{"train_examples": 195000, "horizontal_flip": true, "objective": "epsilon", "num_classes": 218, "norm": "groupnorm", "blocks_per_level": 2, "learning_rate": 0.01, "gradient_centralization": true, "ema_decay": 0.995, "final_lr_fraction": 0}
Rows from block 7, named by matrix and row number. Rows with one number belong to one channel. Each number is 128 + 24 x the weight over its row's rms, rounded and kept within 0 to 255. All counts start at 0. Numbers have three digits each. After the name is the row's rms in percent of the matrix's.
# convs0: first 3x3 conv (model.mid.2.convs.0.weight, 192x192x3x3), inputs 60-74, a 3x3 kernel for each
# convs1: second 3x3 conv (model.mid.2.convs.1.weight, 192x192x3x3, transposed), outputs 60-74, a 3x3 kernel for each
convs0.120 109:121105086122092119106103112160191116153178140132133137145117134144144179156143113128119143129152097129115136183106144130125139107083156153127137141112108083140147134143147087121149117144123130090090112104139133116116152121091107123141101159108120109119111113143107102137095134108080128114124137160132124134096121137127149093117096123113139134174143164137162080119141136134151137104163135114163147094126113
convs1.120 085:131158107120110089146161119094095147110102093089075134121081113107126090136168098139144131105151138132175166109138126084101139122079107108111122145161100129134092140092132098145136163171123192099101137111156186129152087097122097148111155164085166126162148131142184135138123128126133105133125126104133143160135125132106138115128102101108121107110133085105108118104119131118115156133103178140106138135154170
convs0.121 097:115172138154117153152133116147157162141128145103139125109168085139113142096114116111130096111085126128142122162131154161185134139139193109152124146132125113157144108163110116090150111110142117130114073124130140150125158134094098142164134084111095148153148137151161112131185089130115164097127124120148136140125125097101145158121140137103113136136137093167142131109118136146115094148123139132129082083126124
convs1.121 111:111128116128133137109098124140125103109139138099132162118111117135108105092110191159123131128177120138114149147098168123104118141096164105133138143152103184087124151123118122136137141166115100120110110163154088131104140146123112117157134106114145162142125045191157141123143104096139147105120140114140144128141129129101147094104083121112141136118120122121130166156120128169111131174141112152147094113120118
convs0.122 105:124102121166177123106155108097113132107110125106154106137119128126102147098106146128141151124152143110143112101151101158151120147178118168143095128139112113152126106080107124084122124117163131142097136120110120119116112139107131083105101089136104146119170174107112112114154100124125108093121101101120143123122123125126124142158134122126099117125116118134125147179129136143130119093178142144116107154136129
convs1.122 090:132135146125102090081125110150116132140092121112113141124128116139142154103093095076140135125098095154124119110094149097130133138099116121113170110144091121113171121146133140179144158115105142128164123129130125112152104124159126162143171122152154116133163164139106098126159158125157136210111157124102109146139131150158148108158143114115145137138092165141110114126110120112088090117112086109125105130140121
convs0.123 098:148149124148146203169165112126110118134224134120152141104170105110127071154153186140137101111094122133161128136124086152151130167116171146126095139133120131124085109129139117087133121124109109134100116101144124110157106117104094126146156099116126143106157139180119137142172081119109135105153120155097123122110150137156090118154105134146160125094117156117105104121142072155134144119082121140161156127108155
convs1.123 114:127133123118111166091119104117131133104120117135137143087124151118164114136083162153161146154129140132086164093162100122107147119138152137117136123147128130129154140140105114167143150119117134142118105152125182141109143181088104142119101135147134094089071139130139143129147099138146151098120141102129102112117115136135143140106148132145095124121142140112123080114150160165133133115153165123132102093131108
convs0.124 103:094104118109116113111151146143109117139163141128136145117132129085159168117094144106120079123140118114109123098120150099139101127086127135132142144124126132116086078120095117184124129115097090124108124123139081115128157109093122126139158106137101084157093128138140158115117133148134107140114118113143134119110105119083106161134142181184138146165169146184181107137157102127155121154148111153181134178165139
convs1.124 074:148184164149161148130104118102141145133131152137124124106139135164148100117164084086173118116128157127145143113143158170142138148136118138120163129136128115149107135121128132121130100142173139150128134142133132131148119119127133100143129143111132141141163097164157160171111164149098166138140130072131118130148167139127127146174132117097131140111126139178120122152110119110106137124130145130075127125136109
convs0.125 101:109099100140141166174164095116119140152147104121130142152120174135149141136134131117095074141079105141130188125129108112110140156180104136159137096097117138138148136140120150153154123107132131108108125152118091095100112126143128133151117118130122094105159119138142153161140119157158143156161164193150129113123175122152117134129125093072106123091090102135112132137135109129120117160108142117152113143102146
convs1.125 088:116106128087094100153150124113126148188106120141113158144162114078155147135115111141138096151186126156141115144144156157133167110113105123117106140138108109114138161164105145087105153150117137119130146134142135139148117156115173089106142119134150132123121163108171134118117084148074096109109057105138105153100140158144115138106163104134138159138167136135179155120120101101118132098121121190099132140163081
convs0.126 099:115130148126165129103132154069112134066109113168190126170134093112096150090095151101112135145126140143113089160135132162156149198095129141091100123102118121107121156127118167172118111113068096109113086183129127138128124137121122117108140104120188066159131097127153120118166114132160141152154123147146102092143168114131121119113065111156094104114098103112085127145075109137136151138112133124106156128120127
convs1.126 099:115117148115090132142139108115093105112122072153138154151147169132150100150175131167188108137182099134109140139094094146156151120100119083086136070150104113143162160142124167149130102119141122109166135075146169139161123102132121141152129151124126146128147149100148160152106163142120112062113098112115132176112109124135154138126120120132132070150096136136131122088130179121118143150142171144106134114120176
convs0.127 101:131185152106103123096143147128116115128135100118165099144144168143143126150131155112103110161163091110166137126115183114098134137173098121147126097147110084153104094111063074104079089119184166143122174156114136134114128135157158136119119115118097120068133109116140153134135122145110124124125152145111104135108132167171106124126092159178171126139167105107155101137115110142089105104132102086115132124138165
convs1.127 092:129097123079114122107089127170126151143153121156127138128099128078125098104141187162132146149176130222114104151176120130103137074111137145135155098191096188168166101134157139118140107130123082140179137149101150156105137125120146162103149144149124146128120106116145122157125075111121110108094129117130148151118127111086096146137122128122128075129100127078131142141177139092149105132111146124158171138102162
convs0.128 096:131163117111149126143080133100112097130097134131158109155078143129140115129115083100117099192176124141100112117139119154143094118075129105153155146141097156143152110141114099117094110096173185096127124198128097162153093151131113123135149114149104133159134176149130130122115130133101194095090099124161145121126120114129127096149126111128149160112144163119124162115154150129106137131113165100112163200157163
convs1.128 103:140158159098154112131111094147155144154145161128140166154157164135114140168095101124132121100157106148125143106161155161095110134152126112164093093102141119175131152158152151132155137108152120096141130106151165099091121106172105143152128108130125122124136054136163099129112175135135081152130160140134080120146105106166106124118112111123152122106207123098102130125127141158150147121139093085124135102160139
convs0.129 104:125139115135151111127151169120118136093084174146136156099183133089112132106149199151100077125167099118112078132141119150129146118153144165128120135151084112106127129119130071110129128088125117124099175161131092121099152118110146130116133137118144127138147122121118146153113101115073132119161138088105140120105149085116152123113106137104155182139138149120136130097102115110174146121137101142112134087173140
convs1.129 099:127092181170142117173102119148146132168069179111113111106090131141143151119141143105097118185185168102153151128110136121133094123153127155092143150154172119110165089155107125108120129116113146085126141105105163157140156101162139136157106163093112142185130111106104186122167080085105144151137176105124110129123126112144098146101129120127056163101141159120099130126132111110106133148134122131127129162114145
convs0.130 097:165153168155131097105141149111113135116135179111150155157051112065127173095148159126189156135122135105126115104110116129156144122128141144141136153129148134108130112087118129152165110176134083151134103127126123153131120104086123102160145135111126160146117118113156115106173142124142123090161154113138142138112115116115151136133183161162146122116096020152084108083111141121128124121132121185109145127084111
convs1.130 093:165105188145111132129118110108123141118167134115129126135121128122151142116075123136119109097145126105090107106141129112109149091165174122131098145113107125081087145127127156138123142140176108112139170152157145125110103133148111175127162145111162152139142092140174129141147131087124127124101071133138141104127155114113078085120149122115117108145087143177106129167134147132102147125157116127140148134133109
convs0.131 108:161169112164148139138140097122108125121111146100152130104126144084112161151127090146100110141141193125149127111134110118127145122138114128081112139120169126110103117132129132148121086117115099138150133189147104084150123159109135107092137101104128125099099147163125119127163127127117137103087107102117108133174119121114132088103103092119145122124152137071110079139144121128102129144118177147108143146143147
convs1.131 079:135154128115131137130112137099087125136106124125160110106156137105089163121129128137143155136121109126126123125138097131109128098090110116110157122112163168137110149103110128122133124133185120148141124122137112143136125138095130104171122128094123181157129137119089125111146105147157135132174141124110077171128133124140157165156107137118144108172137122156126115133140137161162133110133141116147096095098074
convs0.132 103:133159147107125143115201153096133090130110144194192146138109117106136095086141181120093102094113094097143092140142180167134139143141195118156132151138093120121136075143147095078112089137128131081150103093119194120136125112154123138146104100133099092092149109148118106167127127153140110119079094110146105141116108182143111099113089119046114078118118112142105147174130139155139135108148136142102102149135111
convs1.132 097:115092111122111109137136101166096080157148141121139121118136138087154097132150121093131137146121110130082110103094128129144117117164145131101151150096134150179152132094129163174110152117121152137116125114145108093116146168168106120168128144149096151105108108131146093100100116107127123148167092123137105128125115161140145074100167132104111185123137156146119115102110178129109119145098160132128173162104126
convs0.133 100:140121131102133127125102133174137189120139119157136163098121135102136133162132093154141115142113120119137126153148132194101121118096186130184160115145128125133133136090137133139108082096144124139125233109138145158160103129142110100125080153158104143171124115115179130158147135111126123128140104118119115110138128108127152113120136134148150171120152149120131135093137138156155116116101154144104111118118156
convs1.133 113:155166125120089148151115136127128095091172160151100120118131099151101143101150117141128164133085139057149123128164135115132127096128154116113177113168155106073114131159141148107136074148134142127180121136109128110070110130112104133134130107083131137176138167129116165077156118137141128138078111096143100096123097158160144159114131142119158136148145125103103178109105140124134147154113110115096103138170125
convs0.134 100:118140128154130073133204098106116107136130101112090114120088121178128111140151147121149125123103148124098089084122152120130138150130156122146120139153162136132135132144144166088124171140098122152134165150145116127163091142118107126093100138115119144119094154120133155052101147140106141130099101141100131137127163131163175105166139145129129083172097147146121171151114144116104160136128098110122133095117130
convs1.134 108:122092159144151106124122091134153141126139120166125113162070135152144037148148138134103148102152127165139123156069129124110131147145112149123111118164163147145116107112136092125099174116093102161124101097136111111114184091117145116073141095159149126116109132151117097109096138135112181158160136110169112105147097114137078137119093104113115127136120095096158130074141136119126126158101138179147102138131127
convs0.135 100:092127088113116103154129105157095148134082123133123140127130114111103172112104108153122129170128143127110126087084158127129164106145139114097117113118140119131108127120106135104113111118154116137144103137119122126103099118125125147132098122107130141157139155110101128097129136187133126161085125077107130112120111121125107129149150138098077125121085153110141126146094146188117123141120119093092110127132127
convs1.135 091:113139131153127148124089143136133136142165131117109133176103111128148127110120124160112158148122130161119130136120136101112130163115188123158118160113174119124133131131130157137134132141126121135114160147106100175134137145106171169153145128113141123143154158152113160152137124124137165120120109178115155130153110120158147118140172159160103134126173099129102124131112115125164153183102161131163178144102115
convs0.136 103:103207126126109128136152127099147145095120046142133103122086099157166104090152106125164170106118135122163115116094118089118116129102127109118133127106110143114149191139164109088117136152158123107112096110114137141132155128157163168180124165132110148119141127100120119114129170114151134135149136109098127126095138134156123130137129122163110117109157093131093132144123142181139109154135096108114149124129100
convs1.136 094:147107119137145144116115166145151161085100119138134149126096141108135147167116110120109136129125144134121171088155158210119112118092133148112127147118141118141142146133086171101146157074075112156142143133173063086112149102125142140122104088109123105129104104128115101164143159105135130143079160173076136131097164161115123124131126148162127103135096112150110108135133128146164139109108144142123112151096136
convs0.137 097:105105120142124145091117118180084088139155187112183111117141144085133127131100132152145126138133110124110130123127120166108132126130111125141153163127112134135138119148144136122120108088120137113122147139100110106154143106128115109129110132107076127117132141172103152105118123126099107124108175142132138116134088139137095114149141148096133132153100130114147111100114110103136144140103132141105135141122107
convs1.137 124:110156150151121108131129132161140129093138125122111167120168153147115158145114146143111124101153153156140142101136092119111162124119103117139097123120098140199133074154135134145093125096148118104119185159117131113124117134121110139142152138077132144107133131114085145105131106122116105120074148140138126138152105154165126112127157116140130126125059127072180147081095153116108104111102147145128154106094143
convs0.138 100:131151120142148163135126120109117125128105077128123154120126136103136170111132131164137135127151140117109156138135171117095109140141120154128101132175115140108124138135118125134173126066158108124082094112134116101149118102115107144112126107140108125157086145137134118132138099138152110119160116134126155162110124125131121137129119165121103121125103117129146179136135112122089110094156152126121114093131175
convs1.138 115:162117130122121121143110163120077133104065109151195124152130129124129129131118111125153136086085140128123117148136170131123130155081131110143128132160096175104132136141102110136130134131103138105118117152141204128082144155153141128126197092121142126131103133116107085137142116116108103156133132118143130125108143137118160144143132130134118135145112158163107128146116116138110118134129130128144129169095100
convs0.139 107:081114128120110142155140114136123133097141115121143131167167113128153111101138172143119097142113099206110158133182138171165120149130112138132145149117137149183107129153097095098146084101118153126136160138109134088099148133133108161143085120158143104126093117157106107113097121096159080101073111133164134152102129120147143136113082135128098136159179110147124146085125140089178182128102156089128127080171113
convs1.139 093:141138115068117099131133105069079103147110112123077122119128125167107104084144128126126118094170108077103142181165105163097112163111126106135143147106100112094131092136125148124096105103119142125105106096090143092117144144118080083140172115126149132140057140152148138137130149175183192142147116128130130097109147149115153112139108102125122108154145148145132123147101146126143153146127165119119140114137113
convs0.140 104:124122155149131144085149106128143102132119117114129108133164098123139077172192121148130121147142151118143136166143156111090148111116162093135143083158162110139090119115098158117091130192100118113140145093087121144131140160115136173147160179167120136130145162148129135158109141151149120143112136148112096111148120117172139105127101146114121116151141107161167088092129160162156162134126139179135118124179134
convs1.140 087:132130123114110137123140154175112116104139129160101129121148114126100129160114113125110090140123155125118104128105112096110133125121136136127109091158114142164159167121133133112116170112130126110104132133108101140135163133111139069087137111159129146138122125114129106153124104140158144095158115143132117109125127118148137144149149105139128109140171183075119091155088139112119125115100102133107116104137103
convs0.141 098:108127147124103087134116131114125153138113105179190119088074119160161138113101136122109150128106092134144069122180122142127120103169138170128134118130145139122121098126164132126126117137112107119120161123145113105220128152127123141121121129102117135110138176095129150125111071115115140133120095171132108131116124128139112147146089102139103144092155144088130188155132121132179092102118140118116104174113232
convs1.141 102:108119103173125122133130129121123108124155119168147127120166166146070120167137144146122103158108104117069130154113123133132113159158175122148113145078118122141129167128144144125144104114089090132111112090130115126126161155113121119121139099182141123130114116111170166116124132144124138164149126137098130119118164153130136129174138158146117145133145122149110109146131139124133110101148099134142104130122154
convs0.142 100:127077122129124155140140104132122162099162102098130145102107075174202110130158097144158165169127151142102093139138142121147109114156150091131162136136177142108155095131152132148148167114109147098106167126107112130109106097157130087082120117130110153139150076149106129139119159112159155068142169145117122125135139138105136094174144155137096167130127085099126105104129109131119116143130152146114126107092142
convs1.142 086:130100177158124116150136130105134134118148123147151112096128106095119084119132129119135154123117130162133124149128118115086136137162168112117118097119135091100145164145133144125144141128125102089128152134112151132137158137102158123118117105124124183190158130114161136109097131172116134133087106129095110132085117151080109120133167158143120146127108116121147131127145129144122134104124127115140131171124100
convs0.143 098:106116139145165141121129143150138144128162109119126099102107125147108136113104122089089131096161139109139115103127080160103173126127178150122137143136128136115107147123154117154064139149166119131110157129120160071112104111126108104105128133156093119143131117146104111115116124144144114132161121146133151121136116177141143175094120096104135122108136100120136147160155166129104132133093133108137094143130150
convs1.143 100:094168125108101093158160171143124147124080131093171143073079125077109131077148131113093111119137139170140121109128138107112136171109149117116113107111139137171106166136121160109132135138107128164115152161085127091103122153167127079140133161156081132141144139121145114158117161120113136149129093132120128145095132121088136104118153101149131127112092107124112166111091104119095173158105119134104118140161070