config = dict(
    objective='epsilon',
    cond_dim=192,
    cond_dropout=0.2,
    weight_standardization=False,
    scale_shift_norm=True,
    attention=True,
    momentum=0.95,
    gradient_centralization=True,
)
Rows from block 3, named by matrix and row number. Rows with one number belong to one channel. Each number is 128 + 24 x the weight over its row's rms, rounded and kept within 0 to 255. All counts start at 0. Numbers have three digits each. After the name is the row's rms in percent of the matrix's.
# convs0: first 3x3 conv (model.enc.1.1.convs.0.weight, 96x96x3x3), inputs 24-29, a 3x3 kernel for each
# convs1: second 3x3 conv (model.enc.1.1.convs.1.weight, 96x96x3x3, transposed), outputs 24-29, a 3x3 kernel for each
convs0.36 100:148171141136121155117105117146136129143126136141137111165164109127131132127166127117114096128133150107090125107142109136137095129152097126114126139107125118131147
convs0.37 100:114122092120147152118099110111148124129126153127136119121156100135114107118127140127135141108116143106122134124155145154198164126131117142140107127078145114113112
convs0.38 097:140161142143139143110163119145116137167129127138123092152112145156151134151107150139125128134145123139138112120126137120096102115121140130126124112096137118132139
convs0.39 107:137133123129126130144173173144159142123112108112191160114130137152140113147110150118127115114139097087114109158133108116048098142153138134130154149149155101118146
convs0.40 103:128137141124128146136132135124135147165175135163152144139131133111173130104112135126129136143174122144144133125103112127102138133113146126148137131211116119130126
convs0.41 100:143146132156162114146103127135131126122154124136110141095128132099119131151116120105133107122136150138157134164125163154163150095129142125144096128167135156168122
convs0.42 100:149121135106128149140127126127120140134141131139138128117183139116214157133157134135105129118160129135116134162092089124050114112134141121102120136223117131142129
convs0.43 102:136146148124169133122118125133147137147162195141143141138135146158135125123139127138133120140106113072129142158140143212255098118120130129135103102123122092087110
convs0.44 101:138150129109127119112138139131143104145183134125139115137100130152124128143116122095125113129111126136118154093105138121147161124142134125101109149055121100128124
convs0.45 101:126114145097123147114127149152158137128108123108127136135150120138186162114129157150132145132182142142133134096108138110194078097129106115122143149171111121126160
convs0.46 097:119139125132125132133153107151143136138146136150125121131109161132094186133152119128167100134136124117121111158081137131102110136132146139104144130142145140185087
convs0.47 099:125132139134136116105114127142154129140141144131109096124158127126119139150136150124170131140156126116139124170172144175143173153103122125140134130148142169142136
convs0.48 096:125127142137070120097117133135128120110114109116092106133110145158102142150111137129176118142118152129137146126138115130186130130135122122114127103198146150171151
convs0.49 100:125112134122086144145154148145129143140103146132107130147168194154224167159184112125151112122114128119121125119117143098127148115177115150159181121194162131130138
convs0.50 106:129117115143120129124127130113135124138168143120133114101100102110126113100116102126155139139153141118132140076105094073105064090086100126135105138142097130133089
convs0.51 097:111110145141142131118126119130119111127142120114117126159131146137173138118123158123117137131129117134145127132144138117155119149131114153128129154108141133122141
convs0.52 100:122125117127113116111101115128100129108119150129146126134085135140100141103142124124164132136103121132140114124177140138187164142188141128119106125142112115146109
convs0.53 097:132114124126107140128121133130129121108115130078114097127092151103141120072153128106120122099121114106103117094117114144074155125128135125101136099111099095135101
convs0.54 106:123101145132072132127118144141136131151138120140145120125109134123140111147119125127196198193255173177163147122128160153098094142138113117094134119123110134143124
convs0.55 101:124145130134114113123163119135142145157131135122117135125150145127125142128106155140143135127116130154136145137172155130119131148173156106139125150080113131091160
convs0.56 098:083114093116144160106106089114116115130112126135107091108114118134128110110159085130131135134118124107142108121103085154150139108163111098114123088122120147133117
convs0.57 103:132129149141142119154141128130120108129113136098109122102121125126149133104133133110115111137118105118135121163143085165164134113116133148115132144126157104169148
convs0.58 100:173136143126135138149146142139119138127125124134128117142093146131099147135108137107140126146140139162108137132106109098129126092126114099132137122134151166128137
convs0.59 099:149139119133078147125184132155137127139064102140149141133115109119094156152120146126142126157148088126088125131146139155137099129121089164128125144143152139097150
convs0.60 104:122136129138254130144150120124119122148148162140146149120129132115092112145118127150118172122255209195158149127123110126100107136116121125108125111075115136144123
convs0.61 099:131130129139141166125116139152152149177169144133152124106158163105130173107123158108131113149128117127130133141180149131142081100063149131143138115135114138133137
convs0.62 103:112151130140139139161143145128130127153132143127114140115134153131147135095111146151137153104155160141126127120100127098130132093097091133084138111122160116131143
convs0.63 096:137158120110120139155151147139135134114113136137137132151066119171042187125093136129112139127124148137124149134198140140209171130167117145086109128131125133109123
convs0.64 105:127104116144081103140126132130125115120137102101116103140163111144128166135139107098117122123120116133138124137102120133109102131132138159161126123151126120153141
convs0.65 100:114089135131169129131139140130144123132122118140164133118113134140136134097122128119106144134176116138108096121183118104070090111140091147123136142140143138119143
convs0.66 102:142120137133115145113159159111164143121101182089126137112136129135137120121163137140123133119092152139124162156115120112091114119117120107149113126171076154093094
convs0.67 100:132138127139136113121141135118128115159119123132146125126152129127182131158122121137150117140105150125122148134109140055187117082144117124149132188203124088177122
convs0.68 097:152169150138122111145137126124165142118166121117129111120130140144072143130115113130108108118125090127081133125121120115114135127134134126127141124089096129110146
convs0.69 106:148153144138173139132106111156139144114158164144150160134100143144094126146134127139134129145136148126144140151171162156185065150110076141114129125089143119109128
convs0.70 102:118126133131131134121130132135126121129157119103109104130130128118126136174151137097127122116148147126151135091141129170119143169123151155139126125109132126138144
convs0.71 091:138126115127073094113114129144135135149102102116142147138122130148073166160103128111128114125127130119113161156130138134116101155147159140137122155133115131122112
convs0.72 101:130123098137121140135144111128101135127150109130118109147130100146147182111103119116147114111099101120087129141137129125129084118147149126110137134129116138101098
convs0.73 098:142110163137147121147123135109136144130155140121159138146128189118105133121121126150150105121152102127134111168156104172188135178143094138122174140135115111136125
convs0.74 097:129111122130129157170130112145149147161152128124155148167166137184114127120148147124119130104169164127155122141155124090061152144111133150155143121149110108162113
convs0.75 102:083149186156110101127129133093111165124118123117116164131122111121169093147142088121120102115145137109129123108124098105127056094104093103102109141088133128108128
convs0.76 098:126145128148139149129150145120130121110107141114128104083165128118117110143064150119116124111144128132097127116150149105115135110150160122154119136170122127117100
convs0.77 104:146124123106144131140129131103105135138117114118116137133137129188123127148145124134123127169129134137122119130140126074087145118117110140126129128098142163117152
convs0.78 098:121122114129092120117135114132121148161141114121084114123119116111180123127129104117103127117100132141149119124128150148148122128127138138079101139130125144120118
convs0.79 104:119132132132107144134139134135130118119113121100116102133134106120157126114105132133162155150106169133157158145131147134097122223171185108133124148197126125120099
convs0.80 104:127132103096129101111119123109146119140166124163141133131135146140156136125145125142064187075168108126111143114158128147205157132090129120128120143156140134117102
convs0.81 088:121160113119116114124152127116106116135115107130125126147141114106159125135124131148119118143117121133116133124083136122105089128113134142138158129130146127116112
convs0.82 105:149127152128169115095118139127127127110148129141122139137121115131154108126082135122107135090054033108067138118145146121183107151098104127150133159130109108139124
convs0.83 115:150153095111119138124123108112107119113102129116101102138134129131125147138108132112128107125139139110151117126158153197193185147142125140153128114089150125157137
convs0.84 110:098097120102128101144181132111112128133142103122139146142084149122082145124105104147132136128150140149159121098156122071132118064159111150135128148170136132135126
convs0.85 096:129139113138139136118140123101117094132135122119133133127103163134112135110129107140136131114126161132168141099114106141130110145161096125105159147133140108131137
convs0.86 095:161132107127145126118132156134142137142142134130102096130148135116171112120139145173147161131171140132123123157185131172173106128145125123100151153140091137183164
convs0.87 097:146122145106133164122102123119114112096128156113128127122112145161153127113150143140165140123140106115149127125116132144089152133182149134110115133159115122128131
convs0.88 094:123137128129105134137121140124130133150149130134138135110109143090089147129166125128139127111123125127132131128103132083136113122133113106105115123167149131124122
convs0.89 107:118154131136136139131134132133131133136134151103091105147114166111038128140148139124099138118187170126112139109139151126096136154136120138203195122216188121145104
convs1.36 080:120110119071054124096074135110150156121127132168139142109114143098165126160148124149116134132138123161101105125158145148169122131134128112088061180135183156157148
convs1.37 089:136172161110149143124144143117124109178101134150114096136164094156159152119096121100101163105132107077141086112107147076051090100101109109113139108082123146112135
convs1.38 089:106119084079116127085107129135173140117099120145137128128091115132148114126130104124095134159132104137143140149109084122111125126143114098155105124091129103107142
convs1.39 083:157086121126167129129127105126180104156154126136135115094106123115167153112148148111145116098120157130120127098112131162117150119089105152117139118175112104142115
convs1.40 106:113135124107149126136120137116126112126188131129101111119156125118156124107102133099102121112148116117144103124139129134109141133147121140109119120153105131125151
convs1.41 084:102151130115160131136120129112137128103100093084126116144160115156159127117124139139106115148083114110163154125106121063107121121123144130157117138127128067114099
convs1.42 115:144135138136144137110125105127132131131170092141175127146130117128124135114154150119125131145070096107074108107130090106126077131129110133112133090086137123068124
convs1.43 106:124111119137094113147148113120117124142088071126135156137109118112153053115125133111127117147132112133162149149163171127176208147129151115092123116133154127099090
convs1.44 087:093121153126171173087121123166122100155148104169139143143119141128121162114096154119153104127116144127115093139121129143051108164114122109138088121114114099115132
convs1.45 093:121140136098157113108121142125109147141171160113138138118140103146178116145142100131143098114105123117163109153142143120107149114128154089105145097157149151112104
convs1.46 089:154116136125090098136104146164156156133133124119049115145125128106151134119100143155159144118143144192111139113148121102165096143130139159096113157159123147147101
convs1.47 080:098143123080133157088094125126107138166135174146135171091143146119134156117116144187171156138137137130155135139113108148151119114141142125125100157110116128169131
convs1.48 102:114141124138135127138188138118116158113105139122143134120168118118183109135127135085067104118097114116119110127132126100067139132139130118130111139121123110108134
convs1.49 086:119134131080161147066134122126127127116081123157148123123124107109135118120134149137186122166142117147168139171123126132083158151080148111134107102152099094104067
convs1.50 090:176161155128132135114091107125124129100124101087084097132130143123154146124123133132123125139108124119105106123124150108093134119140151151120143117068103146118138
convs1.51 110:129114152126141165129119127134146132108140100114152128174152158132156129125175137132118124110125143143158133155148148140084101151081126089087102094085102126076117
convs1.52 095:156114123145174096102138100135136123093059086133117111152115118142176100131134139154141108102179128132151119109108115132136144082106094115108127116149126114138093
convs1.53 098:144098122131108135156160127110124115130136144143106137114137162106135080116125138133138176111134133128132118109135122106126101136097115146114137131116147121172129
convs1.54 108:115085130139074150134070136120132106124122109115095163105137157142140077137063124121118145143148181112151128127141121104115163122141143113097145127203172135144148
convs1.55 098:140137141122081106134102129112118122111050098104143115103136087094101124109074085121144132180184134163145157083135131154206161085109102135115131130133135130118154
convs1.56 084:147129160150115155163079164124117132118114086110086116162152124112113114108096145120142163155103125139109096111123138121133106127149088103097076136143152134136139
convs1.57 083:111122135145115168134146189130083112137114135140167175093113138095117128108104138122161142159138118132136147126142128134130095160154148118134146105101127088176150
convs1.58 094:147134127122128119148118131116119135122126106161131137113119116108118158105144161117137118095133105127102141161149104117137117117160139125131078143180134154175191
convs1.59 117:109117137108090139143127151102104132073100155131128112107120140118123144124140124122102137112101142112132136108110133134127106141124119090125144131168109115114115
convs1.60 108:106110137140149116116146106110171124164178124122096124140116148107113129137093126103111131134153121091131110136162134159102147120129120108168140138114129127130121
convs1.61 092:101119151101124109112094147114097163152083121117164132092093100095135121147151132138138130118143098128109133131114161174122160125069095133123085111152100118133144
convs1.62 079:127118138129133153122073132129081113128088112120095074144136155182129116115096126146120122135179137128114112146132122150136148151151170145126138132125102126061154
convs1.63 113:104137165124165166121139118128138118125143078102147122111141118147150092126114126145103120149205154159162137159146105132109100107169160082114113126144134123132105
convs1.64 085:129149129103105103111133096129143135124161139098136159132116141161078143146118134136123165132124180175109159163121136134149071158127124129134158107174103111135076
convs1.65 110:160135118144122113151150130133114125112171132139167135135130159088080144119105087149142110114139106128126118153097136139115133117086131119154137130123126131127139
convs1.66 094:114151114147099099179085115096102157130185127148126127139116127106070168115135142126088112128168159138154112131127117139140133115129141084150135117128176146120132
convs1.67 101:110125099119091132109132143086155123123100116162137103143116116119161123130151132133123159125128176109121113147111073133082099130105098135130131138146109121118093
convs1.68 100:110119149118129104120140130120092115104208092091136133150125130145124118153133100120125129138173130139105117121141142127142167147158126109122095112145110108103117
convs1.69 105:184102150127090129120118121140144148097151142121098104120125131144124149127128127080122146150146142119134147154120114155142120115080090158134124115153094132116130
convs1.70 081:123090158085092132146147193111094093102120105137119102114092145114092153119145124115126118153148186119139161129111138129093126165172148112099148120084130138162157
convs1.71 112:118136120157161153121147108148116131146140126105134122126116106110116115134128115134114146091063105116131135127152130138173098120100089137139105109108120116111115
convs1.72 091:125111133109106110119072119126132096101152119133106132118139152138109118129098145123140122100194136133099135182151142171114155168143139158136153159153150125122089
convs1.73 087:110153130158120101092154100115138127118135149090145132145136137172160122128134141170116110138088149153086120130160129139143126137097110137113157170162142123154145
convs1.74 099:108146100105129116147148129087092107103115121087096145155109132125153140119151104107108115144095087153167116103129144137119154111098105186131157119175173122092126
convs1.75 081:096123146136092106105127120109142103159074120089155148150143113130131099142155128136134104081124127167125144156113132166147137188145127142154156101170146115179145
convs1.76 089:120150131106105079088123135104126134126120149153128096120131177132164146127138132098116099132129108113159126117140165126169140168162134158149150121129143121122112
convs1.77 092:135113102168133097117144127141123141137125136132100124156134124132135177148127117142146162151118107173125159148143165107168083137123169105101132145126111139140077
convs1.78 105:163137143101155149153123112111115130120094096099131099120150110136147111135113142139142150108122128145161135152120151155126138154172159156144119125158127127122126
convs1.79 081:090075123124125140123115132117129105124155105070095118127106145125124148184158146138153100131116153151176140145138134131063116158126108113118126110169154161149128
convs1.80 108:133170113138170161103160143136116108149179127140115127121138131159173100148114136148127107114137097146121143125125145129137172120165103099134133156145102118142126
convs1.81 111:131134138110080124153098143169142145208255177186192190148132124160112125142092125130129135151139133172131137107116115107126128118144102120101130087140110115141110
convs1.82 108:129130116116171128108087107158107141132119102140121149108108106126163126118153116167111114065080105078111176137130118127129153156127111110103133142194148127133132
convs1.83 065:144119091164139104153130142093124125141117150149145137121126169105095135122118148151167169146121149137148155137125146117127150130138150115120106104135155107137148
convs1.84 085:136102135104092149090105067149150132144125123153144169110168130137184118125169171157142108147171154124125109144191141177186159137134172113105129111141148150125134
convs1.85 087:129111151129118110143131141122157116108094124147151125124135128124158161105136131102137133154142107162150134132128134168094165145117144106119137129163123098087151
convs1.86 095:115160129123117128124142124166145164147168136122123125137138108137091070122109105125071113131107076102124110153143132121122150121145137124132137151156115150111103
convs1.87 097:135142098130155148148162148132129155106183145150149144120143179091167134165138100124090099125106120133101129124151137090086121123105139131125120160173131096117120
convs1.88 112:170182148112100144123146117121133091110188133103103116140116144145095093129107105115108143106065121138138114124107108116093120142103121137134131130128130117133149
convs1.89 106:140118125110133115106048093117166114131216112133208129102131136105056064140152071123142143153127152117089136150106144119121102100164148134107111142145119136191113